A small contrastive image-text model, trained from scratch: encoder num experts 32, encoder patch size [8, 8].
Rows from block 4 of the text encoder of a small contrastive image-text model, named by matrix and row number. Rows with one number belong to one neuron. Each number is 128 + 24 x the weight over its row's rms, rounded and kept within 0 to 255. All counts start at 0. Numbers have three digits each.
Before each neuron's rows are labels from the 100 texts, of 14976, where the neuron reaches its highest value: "fires on" is the input token at the peak. Only what is clearly more common there than usual is listed. The data: regions of photos with short descriptions (Visual Genome). In brackets: how many of the 100, against the usual share in percent.
# fc1: MLP up (text_encoder.blocks.4.mlp.fc1.weight, 768x256), inputs 0-51
# fc2: MLP down (text_encoder.blocks.4.mlp.fc2.weight, 256x768, transposed), outputs 0-51

fires on: "black" (48 vs 1)
fc1.446:116125158156135112154121085133123117111143131096134135187135121095118098147130110100147108126136101121098148141116119133138139102192115141135129124166087129
fc2.446:120133099141166093072129114105163126102112108131173127116076138127133131166141138133109120060105119132098120142148118156130113124123106151116116111110084134

fires on: "blue" (12 vs 0.7)
fc1.347:133135144125136165114135170111178099151101156082118123147133130074107098108167108129126102094097140123119119135126095114165083187140133147148143146107144132
fc2.347:127138136104168098126122115107106104122144107100170126184091135167104158120102139069090111160160140099127115130148137194150143105181167182104144118141128154

fires on: "bus" (8 vs 0.2); "shorts" (7 vs 0.1)
fc1.395:116144169143158152132109150111142151113115115127146092127155119108094146111119115147088134101136117116152098160115086084147125130107088113124141093094136100
fc2.395:174105114163127153160150147123110138153160121137166146102176140139136147130124169099165088119130158147116127104098134105142151153138133089128130144137124108

fires on: "giraffe" (26 vs 0.1); "eating" (9 vs 0.1)
fc1.475:094109137085159121111150137165140103075122099140164136132094120132092109134156145112128152152199107082126144133135133146120104136142114158152146109130139127
fc2.475:148097119129080083127126121136151110093167072081121141098091143123156103134157122115117142137120145132149139109101102109146130164172095137099117135084123134

fires on: "blue" (26 vs 0.7); "bus" (8 vs 0.2)
fc1.727:106158127112117120101118097138122092079126128162123105112185111137131089127159148113148146145168109143105100125123092172120116155133156119150111106120117140
fc2.727:169064111129121144135123143111113110127177115149128151176172125136128092166139108123128158117143147116118134125136105149216080145126130144085140167137153107

fires on: "person" (8 vs 0.3)
fc1.173:148125129114132142105069113115165136206124110111147138105186125131135131127112104132153154151124144158159086121105122143159114137111144108134118155174110102
fc2.173:152129143083155144116172167104123140116138155139182074110149132147074075123110130156158092102141125131142157105161114090125113134061161078126135135120130157

fires on: "pink" (9 vs 0.1); "on" (7 vs 3.1)
fc1.576:101144143143133135151094142146153150123122188153080132117109122085084128117117131121091126124119164153127113086145098152165115085102130139093124102127103092
fc2.576:093108155139142161132166113159158183120137175095163145101127142146133083124154116149145105117133157091135114116147156131138112132143140135117138151139117112

fires on: "in" (24 vs 1.7)
fc1.699:110189117117098142121091155138107110142103155138087159118158141116085111134132135105128141132124117155109126109157107069100107147102115095180108134155132139
fc2.699:122106147105139116081134101136132137125096142098133158140122144131148163150138098151138114070145138132124099162128110124107147102133166119112098102129181108

fires on: "bus" (22 vs 0.2); "windshield" (11 vs 0); "train" (11 vs 0.3)
fc1.429:155113162134159160135124163149179137139120140137171123120178165126103089159135095144117110118118128128112129141131144161158139130157145092085114133115125103
fc2.429:123124165105104088133147138094089086122161108102123121125108153100146148106173104115167132122111131145140159153145121123215147142141126083149125120112122122

fires on: "is" (16 vs 2.4); "in" (10 vs 1.7); "short" (7 vs 0.1)
fc1.25:128172164167136079136150122152140128132134177108160109088136102072125113111162107139117113109128125116121121133174162104150119102147118149138100119110123135
fc2.25:088161119139096132104076121195116104120111130089076115131121127135110095129124107127134162146125111119131113101115176147131137118117120137174166083130106121

fires on: "bus" (22 vs 0.2); "windshield" (15 vs 0); "black" (11 vs 1); "train" (10 vs 0.3)
fc1.327:128073144109135091132120115148123138082137081133114132127113140127157138118108147111123126132099130100136103132103110097147127097161095152090130148130135135
fc2.327:130107139164146173133134159085128155127172125103155143114150165154060140136161099119187102121123092142148127093120127163187094126087121084132142128104122136

fires on: "pink" (26 vs 0.1); "on" (13 vs 3.1)
fc1.608:159069147111113097120116182172117113141093141157104086180118128131077134121093161113153158131152098116136107119121144130127144133140109087110150118113115113
fc2.608:107116103146111150118130121083144197105160131099149103154122127129151090130119102118118141140119126107141169138096131121103091128140127125133148159108112094

fires on: "person" (28 vs 0.3); "man" (8 vs 1.1)
fc1.219:119129167150160167100095135134150131045101128125151130114163136108114151161120119142138123123085091152140178108112073132130090132115109158109116141110099181
fc2.219:128099106107136130091131126153123190139108186087110114124128142154122084146108133151106185077192133122141132124167119136096123121123171161126086144161151101

fires on: "bus" (13 vs 0.2); "and" (10 vs 1); "windshield" (7 vs 0)
fc1.184:134121148142128136123081108111132112123105126135149140092119103121094144120139124111127100143107132096087155098163131116124155117150121152111120163086122159
fc2.184:158100135154174139145166135093109146131186114107179104136124177145120135138149116152135105035134088155135133128135136149148101118109156096111147093112115117

fires on: "is" (31 vs 2.4); "blue" (9 vs 0.7); "white" (8 vs 1.6)
fc1.256:135121150166103147114072142103109128099139149155115147142137129102121133135106123158157133173113174085104150062140122124190133139119100156136150126120161154
fc2.256:174147125129092091134125093151136087135086097136123129138157123101114121150139148122098077136119175127122114105114129159128133143171129137136097123119148148

fires on: "in" (7 vs 1.7)
fc1.258:126139086131151166132148112149140091158084122101149121106115077137136071131124114137123112174056157138150158159159162153116151073122166156104130162131133102
fc2.258:187132131071151117111161150110147130107100105128140151128105123125106157138149113120166097111114093138083098123123120076097132129164110123110124091104150122

fires on: "train" (13 vs 0.3); "pink" (7 vs 0.1)
fc1.289:149150149153153177149084104136129164169141084146159160117128170135079073157146148124128116129139115126134132083105121122124103117140112142083090161106102130
fc2.289:112090131141145155113157142114138136111169115100106099117079153184143092110113115157129164168121126105162142117133155121130123097099117163119141128096139140

fires on: "on" (11 vs 3.1); "sign" (7 vs 0.3)
fc1.131:144171090138122104164125130154116133116116152109063138145135162092114116100129098116129149128159132113144099139121130159154112095087120145131152135136143094
fc2.131:098114133149114126094131159151135160099097149123190097149123160161141112123156129142089187091097117113124151129134086143129098113150103149127160105124115152

fires on: "brown" (14 vs 0.6); "a" (12 vs 5.7)
fc1.564:116134168120128175124137159143119131126113155192135159092146124080114143149121106173135118126176088142110112148155139169136130146140130119134118089108148143
fc2.564:098116128114130135073152169137139120131105140081093113138124128165108138136149117174128141100147094167150101128101127149058135096085159097142136077132152134

fires on: "girl" (15 vs 0.2)
fc1.418:120095140134126128103091115096171083120102120114097101100116112140107137094120128136122114127145160165156127094097107116166093117146167149148174122124149136
fc2.418:127126119110117137129149152107089177138134116107136197100137133114143131154163081139139145155059118144137138139140140140114113150120108157117105137118142124

fires on: "is" (9 vs 2.4); "large" (7 vs 0.3)
fc1.152:140066112134121146132128169142097143110127093129134138130137130122145148137098097118116107102142112104142137139177129107131110123117136055100116197143133127
fc2.152:112130109137199143112141144124110163148154136144201125125107134178144104091093135136142101124143113119140128102122132126126130057075140186123161107151116147

fires on: "kite" (16 vs 0)
fc1.596:148170115143116133168134108150107172154089094087113132136117095158120133119159113126127180131129129098142084120159075097123141131133130161167103111102142127
fc2.596:122169110133129086121128138155130104152139112125087117144101081121139133101093120121105088138081155118127106124134105093137186145126144094109122113151122116

fires on: "tennis" (22 vs 0.1); "baseball" (9 vs 0.1)
fc1.661:082108180117129105093121180114133121080085140154110156130125116115128148151101132118168073127111131146136134085190105082157130115146161084121135150162119098
fc2.661:141129116143147142139103104152146130174159135100150142107138150125141100136141074114094185134137122112131123139093154160144110184128070187098138097149136152

fires on: "brown" (14 vs 0.6)
fc1.521:155125120105113097114065118130140106120147137161183100139147147140133126131158139160148119150145156129160121064119135124157091142138136141154135145147101129
fc2.521:126148121183132113078145088116130080116126129077083122135104104132090108111119125113115174082129128142108130152145087151125181124101111128120141111155115177

fires on: "black" (45 vs 1)
fc1.249:108140166132138132168146123121120168094161108111122155092124102131107097120113148100131187160128096098088135107134153090129121125161101120126139133151152134
fc2.249:122158112152159095091152113129135117094115109077173140108109147139168122119104101121113099150129124152159110130118160159145122079139122164129128109101130168

fires on: "black" (20 vs 1)
fc1.621:091054139149164142128138119148140143106165123133091156118062122119124093132113170113094156137129150132113126148139088121114128115122116146106092131093134112
fc2.621:078129128185158106156134093153135137165162092087148143102073133145141120095136114088134109142127121130138135080101135166104114115134093172138113071137144137

fires on: "mirror" (7 vs 0.1)
fc1.149:101107121092117131124147115152139080140147131155116146119126146124104124076144132147146116093184109165145089106104116146140140125092142142090165101169178125
fc2.149:122149111113131148135164167118114124111143125153130135101084106168071121093126155099172158151143093137128119097141113123128149153083131130141147142100135135

fires on: "brown" (10 vs 0.6)
fc1.307:148095099156131102079087147107177170138136137114123129097118155120127138134121095107107115166114130134132090138098131089136109152160095094122110155148102099
fc2.307:160145164112118084134109139131102074141150080151097124079133105102097102109151148136112121164052116137148134114129132123141114147109142163145161151104145107

fires on: "kite" (13 vs 0); "in" (9 vs 1.7)
fc1.725:102166110144125108089080108166095125105106123134134159121138139108170132082112081102141134147138149125168137136088151176137124119140121126154113170162095138
fc2.725:120107154118151107148139136157183110144101151164142097118124141130143130127082147102113135119140137119108139129148166148109118085153159143130118081170121140

fires on: "and" (8 vs 1); "with" (7 vs 1)
fc1.488:132122133094146177152115138114159099099121130152085127075123104128131091115104142099157156118129123131109128124148159160107123134131106186170119155151178140
fc2.488:175129133105116109123145096097073155146089157137127105133142130130102120162172108126115111093096132125137154146150112148154137151151104145114118146117128115

fires on: "on" (9 vs 3.1)
fc1.754:120131113148098119091098116125101169088138161167148130115148122156089077102113121110177127122106135109120150122134146137173122081136151126137145129143091114
fc2.754:160127106143089094120103118119134100162177132146122119154129104091178124148096130118125122149106187162138130155093117115156166145127106095129113146104119120

fires on: "is" (12 vs 2.4)
fc1.432:111110134181160202136123132144114114103130130104117140111120120094164115141103093171132123129121164138114099128128127130167103115193102138083144150130144157
fc2.432:167112121124157140169156132145124116131127144118116109132119166131128153130169123082133099156131144118093116138133103066097161184158088143140113137132089148

fires on: "giraffe" (50 vs 0.1); "giraffes" (7 vs 0); "eating" (7 vs 0.1)
fc1.263:131104102159152084108123141123094130116094131123134139120123117117114119116125146148145113111096129123154118117154106136109076102168157144140125130128156160
fc2.263:129118109162133126136158127111117107133173102063128138133117137170149098098123082126112117141128160136175133101119130127134113134127119142102127130118151113

fires on: "green" (11 vs 0.6); "wearing" (7 vs 0.7)
fc1.476:141061134129151076151143134108148081131141164108152139118103157122115140121138094133135156110147072158116145144133109115118095107138174080109104137108116090
fc2.476:134137117114150086102158102122121134134140116186112092112094113131115127123135154139131115149101104105131107137132134159122140115150175150142135114139120122

fires on: "man" (9 vs 1.1); "catcher" (7 vs 0)
fc1.614:103094155095125146197068176130177109115117135093105114104080087071103109141135147118130145118122124101098088145113148155116099143152124125127172148163119108
fc2.614:126142130103168096125157112107105133141123122124113143121114149137112129111145142134121141138133165106131106133158130149142170113118145145073146154081103146

fires on: "red" (32 vs 0.6); "with" (7 vs 1); "is" (7 vs 2.4)
fc1.402:113109107138136147143141121177134108109053112113157130153142159135090100114129128132096128132145136109077162150121159179171119136110127120136126140111130155
fc2.402:156113173103162135117170133086120114124128117137136129111111136130099158117133127084160082120114110102075168093132118165105127130129149124149134110162143154

fires on: "green" (25 vs 0.6)
fc1.177:115169131114130167125112085087114129103110147143131143127187137109131098117125145164150181137119105137167160142156138184166152166094148147142112135085128122
fc2.177:108136132104145139154124126159176130145097142134165091140106114167091088148121172179124148106089142102103172129152145149085108100128123131141151122137142142

fires on: "with" (7 vs 1); "walking" (7 vs 0.1)
fc1.538:162123137110131139109155142160117123167117120141070110119108128115089138129117192126141110188114115151108104113158100111064127158109166127138131134119133144
fc2.538:144083145130113180118063105134158169131163117156148139113119123138142113172113157142127179120153154104097150111097135111094112135141104134120117113112087097

fires on: "pink" (16 vs 0.1); "in" (7 vs 1.7)
fc1.498:083140102137122137104127137186119119106138123137082161106127100132127075101125129145112152136113096147123167159120128131143123128119126043132130153130111128
fc2.498:153177086123099116084129127152136148125127151113135126103126120129097131141101127120158127099143139139065154127078155120137115118144085130160101097125103142

fires on: "black" (19 vs 1)
fc1.43:111086111163149147133127095171152083096123106103130120145107120116091140116135149177147149121110058129110159101130137147083086114100124058140115156089141123
fc2.43:100159125119164167158133159108159181129139133140144109113145131152132104118136123138180120140098127123135124119118143101135158121100120136111134144130094152

fires on: "black" (25 vs 1)
fc1.509:123114115153098112088161111151128153138103143158133118151147084138119179169131116089159109107115104138124102143093118144153123128117126116150080145126142111
fc2.509:133087099126132163122173133127090112138124130116141148131140151169141140098126133175142113126164128116145123182105123106145106114105132121112093193136140112

fires on: "is" (16 vs 2.4); "blue" (7 vs 0.7)
fc1.622:153089166168121148168125113122128158086093175077113120129135155146099131103147119154198125120106125134138127132077108102157116093127159162104145163143135121
fc2.622:133102123108126137147102124136140149143103123164131102138112103098165123126079124153116143118130135131132151152098153051105152149117119096102117129171121131

fires on: "mirror" (10 vs 0.1); "people" (9 vs 0.1); "is" (9 vs 2.4)
fc1.518:150132172139163107158157096133095091107110129107163167103119148157118106150137148119097120109169160122096156093144151137117113110113126132184064157103114142
fc2.518:127132134137145099158126127117099102140184131108084140147088147108138121113110109160131126120125121125125121166133166095169142105102157107110153145094121158

fires on: "bus" (13 vs 0.2); "bowl" (9 vs 0.1)
fc1.501:159123150128123150118134125124161133119123116105146131127164151145084135143097104099149106166182092120130111139129162158109100089140130133085137164132097129
fc2.501:204099116116133115097119165104139128100163136095134108165177127105111111162152148134114137083116118105096127131100087099138101168157120100137151151109102142

fires on: "girl" (10 vs 0.2)
fc1.552:115100184164160122143083140070134108113106128126093150115162108097144102125139143134122097060176148152142087100103142150155128156175141165126105127137155089
fc2.552:158148115119124085124100108141123096167133076142120158124118137088154101116121128123173093185142103140122117149129147142160148165117144098114146150127112137

fires on: "girl" (9 vs 0.2); "woman" (7 vs 0.4); "in" (7 vs 1.7)
fc1.766:128114109105109132122090156126146075124160135104117119126180059148112125143130156126116098148148072142167087138140102165129101096126132153125116115123154082
fc2.766:125146145101108116126098149089147147083091176145169078130137147139118091125109151139137152116168127092103134098131130112144128117149142146094152126131102123

fires on: "and" (13 vs 1)
fc1.179:108103101142124121120113086141124066141127141113136181120157154148149118127142109103151126110178110171139117145108115135130090104117139129116134127152093130
fc2.179:093156144098118143107127133140161168113113165138117090115192098107100111128140151122132138152088159138153127147132155137116125159134117107136123150098111125

fires on: "and" (19 vs 1)
fc1.764:137127121121114117115139118131113100128107127111110127147138166138120134115106136137137115144136143159098140158140135109128109103144106113094110113076147166
fc2.764:117146105123127144148119131166133112134113127158083170116116093126110149104119176121106131115127155104091129126146157122149133121151134146135109132160085151

fires on: "a" (16 vs 5.7); "sign" (8 vs 0.3); "is" (7 vs 2.4)
fc1.331:171087130153119167144110163158113111173129180137143148129169125131162135118102153181177115160125132176197083118143133134099111131156095145124091141131146102
fc2.331:147106167117136117147116153141160124113114131099139195078148130152082136148144140113147129104121115156114113137145125138143097144104113124085122106139129137

fires on: "and" (10 vs 1); "front" (7 vs 0.2)
fc1.554:093143123120197118147084190165115123076137126160132144129084157092103109097113144127106163122114158120112137153126172120157084153138118114125113151096150100
fc2.554:136113134101146111096139120120099139164105099128077139145137102132120150132118090156183065112129117152180128123111140140164126130119187114118152139137135153

fires on: "red" (19 vs 0.6); "sign" (9 vs 0.3)
fc1.88:160134078134127136122132156153130098098154129082115146110145157088159107151121140128138157145174151172119106119095106133155104139156141155186131172151111174
fc2.88:109113159111140126151089109152144159145120142143149108128104109085165074152135164185081163130108123124133125165115113114127116139121098139109159129096136120

fires on: "kite" (11 vs 0)
fc1.437:110165112115146149133118122103150094108106177083136097110119093168141100103137132189107144150112148110099120158145092128098133158128142110147153145145174118
fc2.437:146151126107129138149116095126090133116162113132146127141090140130107143118144096063142119116158151147123119117098127097164125142117099106112105139139095096

fires on: "in" (15 vs 1.7)
fc1.682:147102099139155186127122119167124092110144139142130100150086138162112113092139160161133157151140105099166123131125109148144135139118198077160183118113129131
fc2.682:111089172115158078130125088118122133152151081129139154124110129088136097148119137080133157121151105120131142145111120179161126099146124134084154104150133110

fires on: "bus" (12 vs 0.2)
fc1.765:144117168155121110070148182124168060111162126116183106140110113140117110142120101140140118125127175123137109138109137072127124152130085130126171112136124112
fc2.765:127139107089149115113152107090117165139114145134173110162184111104131122096086146130114076106131165095129196114115130111132095092108158113131139105128109145

fires on: "brown" (8 vs 0.6); "dog" (8 vs 0.2)
fc1.164:133157126133120143105170142134105090147089116087148145093130149110150102155090084149147131122140122123145134092086124151120146122110116106121057111184136105
fc2.164:164111133118144149114125141152164127119132177119134117150151127108109120082105121148115111097103101115112126141153119108121137130117135058109145136117142148

fires on: "brown" (10 vs 0.6)
fc1.574:130178145116126116119103146160111162124118154147151094135106156138102120118135098124153184130133142114092133174112102105147123143150121104182152184100132138
fc2.574:073166086126138118095116062126132156133159133123120113138119155153168157138112152086102117145146137120119107140134119104140127099102118120118149123151120150

fires on: "a" (22 vs 5.7); "man" (10 vs 1.1)
fc1.32:119113157123123092145105139149132134125129131129132125142140145137145139113117118147142152121167109138132129116120112116117085163105125145110107134136155073
fc2.32:135091166127137143187159195115132100101124111176154137120183130122175136114131144153108130147129150077127114116153158133180083154132123175124115149132117126

fires on: "person" (9 vs 0.3); "child" (8 vs 0)
fc1.570:108118139134127107106130083116110101100102104109132156142099163106135149141139076121136150109145149134120123103137109146172108151154134130176122121147161108
fc2.570:110124138136121127141102151136156132160123153129109116140148142103122154125117152151113157114114103136093161183124099113103137101091082103121116134112105111

fires on: "train" (7 vs 0.3)
fc1.695:113139097118122118178110171104117159129124153127143122108146164131090070098108135110143177127121143117134138124129188186110167138140154113134140164147121083
fc2.695:114125139055130182111116107133133155109094158098086108142105111130127135135125116164153167113156137165147119158145138104076156137081135133152116122132151118

fires on: "in" (25 vs 1.7)
fc1.292:107152108105114139110069159175126099122083109098115121141139112118126090111151177100128134128134151157108112130159142153150140132111141147175118149144178109
fc2.292:144132160115154160092145124138120145119137128146132160091110156120112187149142098083118102088148116157108130124139122156132144115180106151136118070151161122

fires on: "train" (34 vs 0.3); "bus" (10 vs 0.2)
fc1.691:134130124112113077069139104079138157124143105171125153152104129158129128163108099131111152088103158133132144158143156128169102104177093177130106158093082104
fc2.691:126110142105146118164114116119117127144172136185161113145116115113125106115126151127146148151140140089111171127116101093167136137141106132090124153136128125

fires on: "brown" (11 vs 0.6)
fc1.396:121114134130142165094109105143140158133123135102156087125152103087057131129119101114137105091127113118107109064148132144129114143145112094120129145137150114
fc2.396:072161136168145125144152127122124119125140088100117144121111130162122129104162109152146090133118120142151138102152149128119114142071101139146132094115116143

fires on: "brown" (26 vs 0.6)
fc1.393:153092161155102136135170110149131054127124160152136136142119089140153085119150132120145133112142139161133113118095120150097121097084113166129144122126152115
fc2.393:086188104140148122169116073148095148142130112114120117088124125126164166115118146118118145152111164074132121144152117109139149144156112117147139168159101128

fires on: "in" (13 vs 1.7); "person" (7 vs 0.3)
fc1.505:140133163114130150117105118111101110099115151112076161104142110149100136110128135157145128170092139162140148128137097144120127102123152103163151115113133142
fc2.505:119100120170128094163138077143139116188132095115118119155137120132161137146142134084106083148113135118138101090123118131087151122133096122114113087148140102

fires on: "giraffe" (43 vs 0.1); "brown" (9 vs 0.6); "giraffes" (8 vs 0); "eating" (7 vs 0.1)
fc1.60:104107134153155112108141136139181130100122191153175110147157110132082131077098126108113109155124147130113084117139116139136152125134159152104087105111130090
fc2.60:175083104136116116084138114099111114137188070074120145150131125115150100117090118090135154150137146135094146085081158132132113151148103156130108158106147106

fires on: "is" (10 vs 2.4)
fc1.698:134127135103103175103061086080106149127071095124161095120135167142132094114106149144106129159082108142160163133141120109103108135112101172130159138127122140
fc2.698:095170149125137147078130103106072127119128120102132152129089134169143149132172081123115113138167169152154155165132107152176163110121129119121116117140125155

fires on: "and" (9 vs 1)
fc1.266:094095134151110045113116109129107120080098124141104147146147164118135146108135143125160090125140109121160101103057147110134168126114180166133109121155187072
fc2.266:183082164119109160116135180089127142117115130093108156134161162154090118122134078124169160147138099137125118113133139126151114135147143133131130141093123150

fires on: "tennis" (17 vs 0.1); "a" (14 vs 5.7); "on" (10 vs 3.1)
fc1.748:126155170145150118102108145118119078100102123142099122104171106144141106125147115111153155133160107116121153104177110158212158140130094171081106130166116128
fc2.748:121137129141112106115122153108111136101078154182138137073132123105126130142127140143173135152060118122115167145139141138170121125169089139125139142097110112

fires on: "purple" (10 vs 0.1)
fc1.239:138111129115130121121095120096159126147115140150138121152170138114066133166091120115143138145213165136078103128126113141123155133108129122115121090114117106
fc2.239:107144144158135114143101127147143179133104140110130103105155106106140118136136133192099091147084139123170119154126156095096113165129140123147112157132119098

fires on: "kite" (7 vs 0)
fc1.613:135131153151124144129103096169105132140123154179137159140133141127158136130106107126111127123159105132147113117093112133115124146131139113168116073091116122
fc2.613:114167162129125108149136131132110107103100145159139120080108095138071143131141161114155113119089135161091127133164096121099164145107128100124110123117133132

fires on: "in" (7 vs 1.7)
fc1.411:158087116095149086152155141119098088137167121118118158109156124133155121079098142107146141143150129129134085155123140129151165133148116123138134114119136111
fc2.411:089118130086116145123112137132182161117118144140168101160153102145119096119116147082126158146177140112131140118153099133152097140101146119112156136113126166

fires on: "tennis" (14 vs 0.1); "swinging" (8 vs 0); "field" (7 vs 0.1)
fc1.585:111147157101098102123065149136148080091076168147148130070157172119125101131149118105126181136112116168153145171130137126120092143132119152088142130126163127
fc2.585:129151098158104099097130162108084103122116149141136117099105160121142142122117096119157126108086111125101169121142127136121169141165086119151128099127119142

fires on: "green" (18 vs 0.6); "black" (7 vs 1); "on" (7 vs 3.1)
fc1.528:118147101144116123122147121134101095087152137059114136136138125114086076142117119144094141107148129101113165136108143165139164130128107139126164163132138109
fc2.528:148108109082107118099131163093101149089130095101179130160146160156109112200118104119136146116190106133088131123106096127191101133094200095121172148102141149

fires on: "man" (8 vs 1.1); "is" (7 vs 2.4)
fc1.645:104126184127130152117118148178141130094101144134090141131096116103107100146128143118138155121137145156143144117154121157135167124153156106125104123139123119
fc2.645:152072145131121153112156144119118159133160140137122133086156161133125146154169131129149124122123102122124135100149133091133088151151085113099077140096114104

fires on: "pink" (13 vs 0.1)
fc1.559:100098137078141173097150127079130118136121098085152132137135132098130131136130152095145106148094160117120120091144163143146141151147105108124156131130185139
fc2.559:151104117136122079133093127079133077136177105136161133175097121107142111138170153135112127151114126140089144153117083155137108151141113149092157100110077157

fires on: "pink" (7 vs 0.1)
fc1.325:132093164100116139105120114151158129140117152093079183106161139124136106141113156117129136109183101156120128096107137129109119117139157061131119158080138152
fc2.325:084099129174133155077095126137127184119138180111157096121125142173124097187132112132095162116120143128157128149127101140146091108115099142123136108124150100

fires on: "mirror" (8 vs 0.1)
fc1.353:134112096088128120112113170108157119142068100165104160120156106116131146120094101127141119126125146099135123098138172128104132147164098172119153132127121140
fc2.353:100138147103101154147099112102094125126129115069133150153113095143087102111137098156119163115145125131158140141139120167149089142106188132100124114126154123

fires on: "purple" (18 vs 0.1); "brown" (9 vs 0.6); "on" (7 vs 3.1)
fc1.302:107094172146181096117128066067116160132101138135111118132129150133120130165143135156121136116163126114096144109096136192142134126122163110098084114156137104
fc2.302:125115135174182125135145138130143149113149081110144152114102148106151118131151116154151101125095113133126118139153094092144127128131088164098125141082105112

fires on: "red" (16 vs 0.6); "bus" (12 vs 0.2); "train" (8 vs 0.3)
fc1.508:153090117126128158140132158134134094149132159116127123102125076078111127130117116190170142141179137112102105154161102120119131150123146089120094172135146082
fc2.508:126094144114174128136116116125112146145163119105167105111142100121111118085137155144112101109132093141160107083147137110088133121075128089133171108151149106

fires on: "in" (7 vs 1.7); "head" (7 vs 0.2); "is" (7 vs 2.4)
fc1.303:085129106085135106127120127128147130155082106130160104074160111166127154134152144123142106173113118142160128155119101110104190106146115132145135121131107133
fc2.303:136050145164131180149122107174136098199168136150099117174137145151129130144085123113129112098154129114131091120132199145125111151093117136139155141155107122

fires on: "on" (10 vs 3.1)
fc1.479:110108105171122169130117116135103155143173138128162137150132127126128094137095094157110119109131130121162133083117170133133111116095120109112125119132114131
fc2.479:134130144099139147124118112106134105099106140129100113121093147113118140136176109089142123126119154112111132143170122143091159159174115150106082129133146118

fires on: "on" (7 vs 3.1)
fc1.560:130165151129114148133098108165180157092137109096120098154113105120141120111132149132097146106075095111099093119087157146117113136128122096121115115123075151
fc2.560:142200137145148133169131122139094114122127095135126135161165110176095141155163128090094121118147119149106117138150099133148120138118182102145069150129159152

fires on: "bus" (19 vs 0.2); "train" (12 vs 0.3); "windshield" (8 vs 0)
fc1.605:141129147123104118115169131093109141065141144148177131116147093081126147133118142150179129099126150132115107139113145080135120137197163135143127135129084110
fc2.605:129105193089153135100182131114117127134135121129169115109101125125107139140187114198139134070116113105139106167155098138118121109103139118092135114122147128

fires on: "pink" (17 vs 0.1); "on" (7 vs 3.1)
fc1.492:117142095128100142139095116127143108088087162101132108122095145165112107129129097130114168127101150138130101128152115146133126169111178126122152133134112124
fc2.492:135120143109153093141096134101093133143120112156147159134157086145102120102089178116148106168155135136109159114108128168106127125122133152138166112153123131

fires on: "a" (12 vs 5.7)
fc1.269:135123116101156156112163117132154135118084167108102135146151124140098110104167147097113078110118103123118070122125101132093151142119160135102110114133163108
fc2.269:174110136121139087085118114092096119142149112167138123149156113107086144142102147131119113081152154119047161099067120159120108063127149149109107117120132116

fires on: "giraffe" (12 vs 0.1)
fc1.227:099140152117153069084124167166185083119073147118132133140098132119094101136127142122133127131166111091105100126166160121128113142147129135092097117157144134
fc2.227:170100118160135115118146109098108108145155125110154094155121132125133105162143117142109139120100142104125130116104127111101097157176080149105111176100153117

fires on: "is" (22 vs 2.4)
fc1.142:125136099138101123121107105102112119089150138154072121138122100107172116082127175123147110149146127135158134118163150109154117088118141093145147142135184115
fc2.142:168131117147127132142168115094147122125119097110125156153148129099155158105125105138123077109138125117107136120117164127161084113154092158117082097154102130

fires on: "with" (12 vs 1)
fc1.561:108135117115167118140138109178158145088140129067123137091173125151142074102103126112108150149156072159144134134106131185137133110107137115120126107153139115
fc2.561:154096086110106105119129094134101131119111143142138128129144115116139109157101095138117173105162154148139111175138116080151114122148110087127117181129130099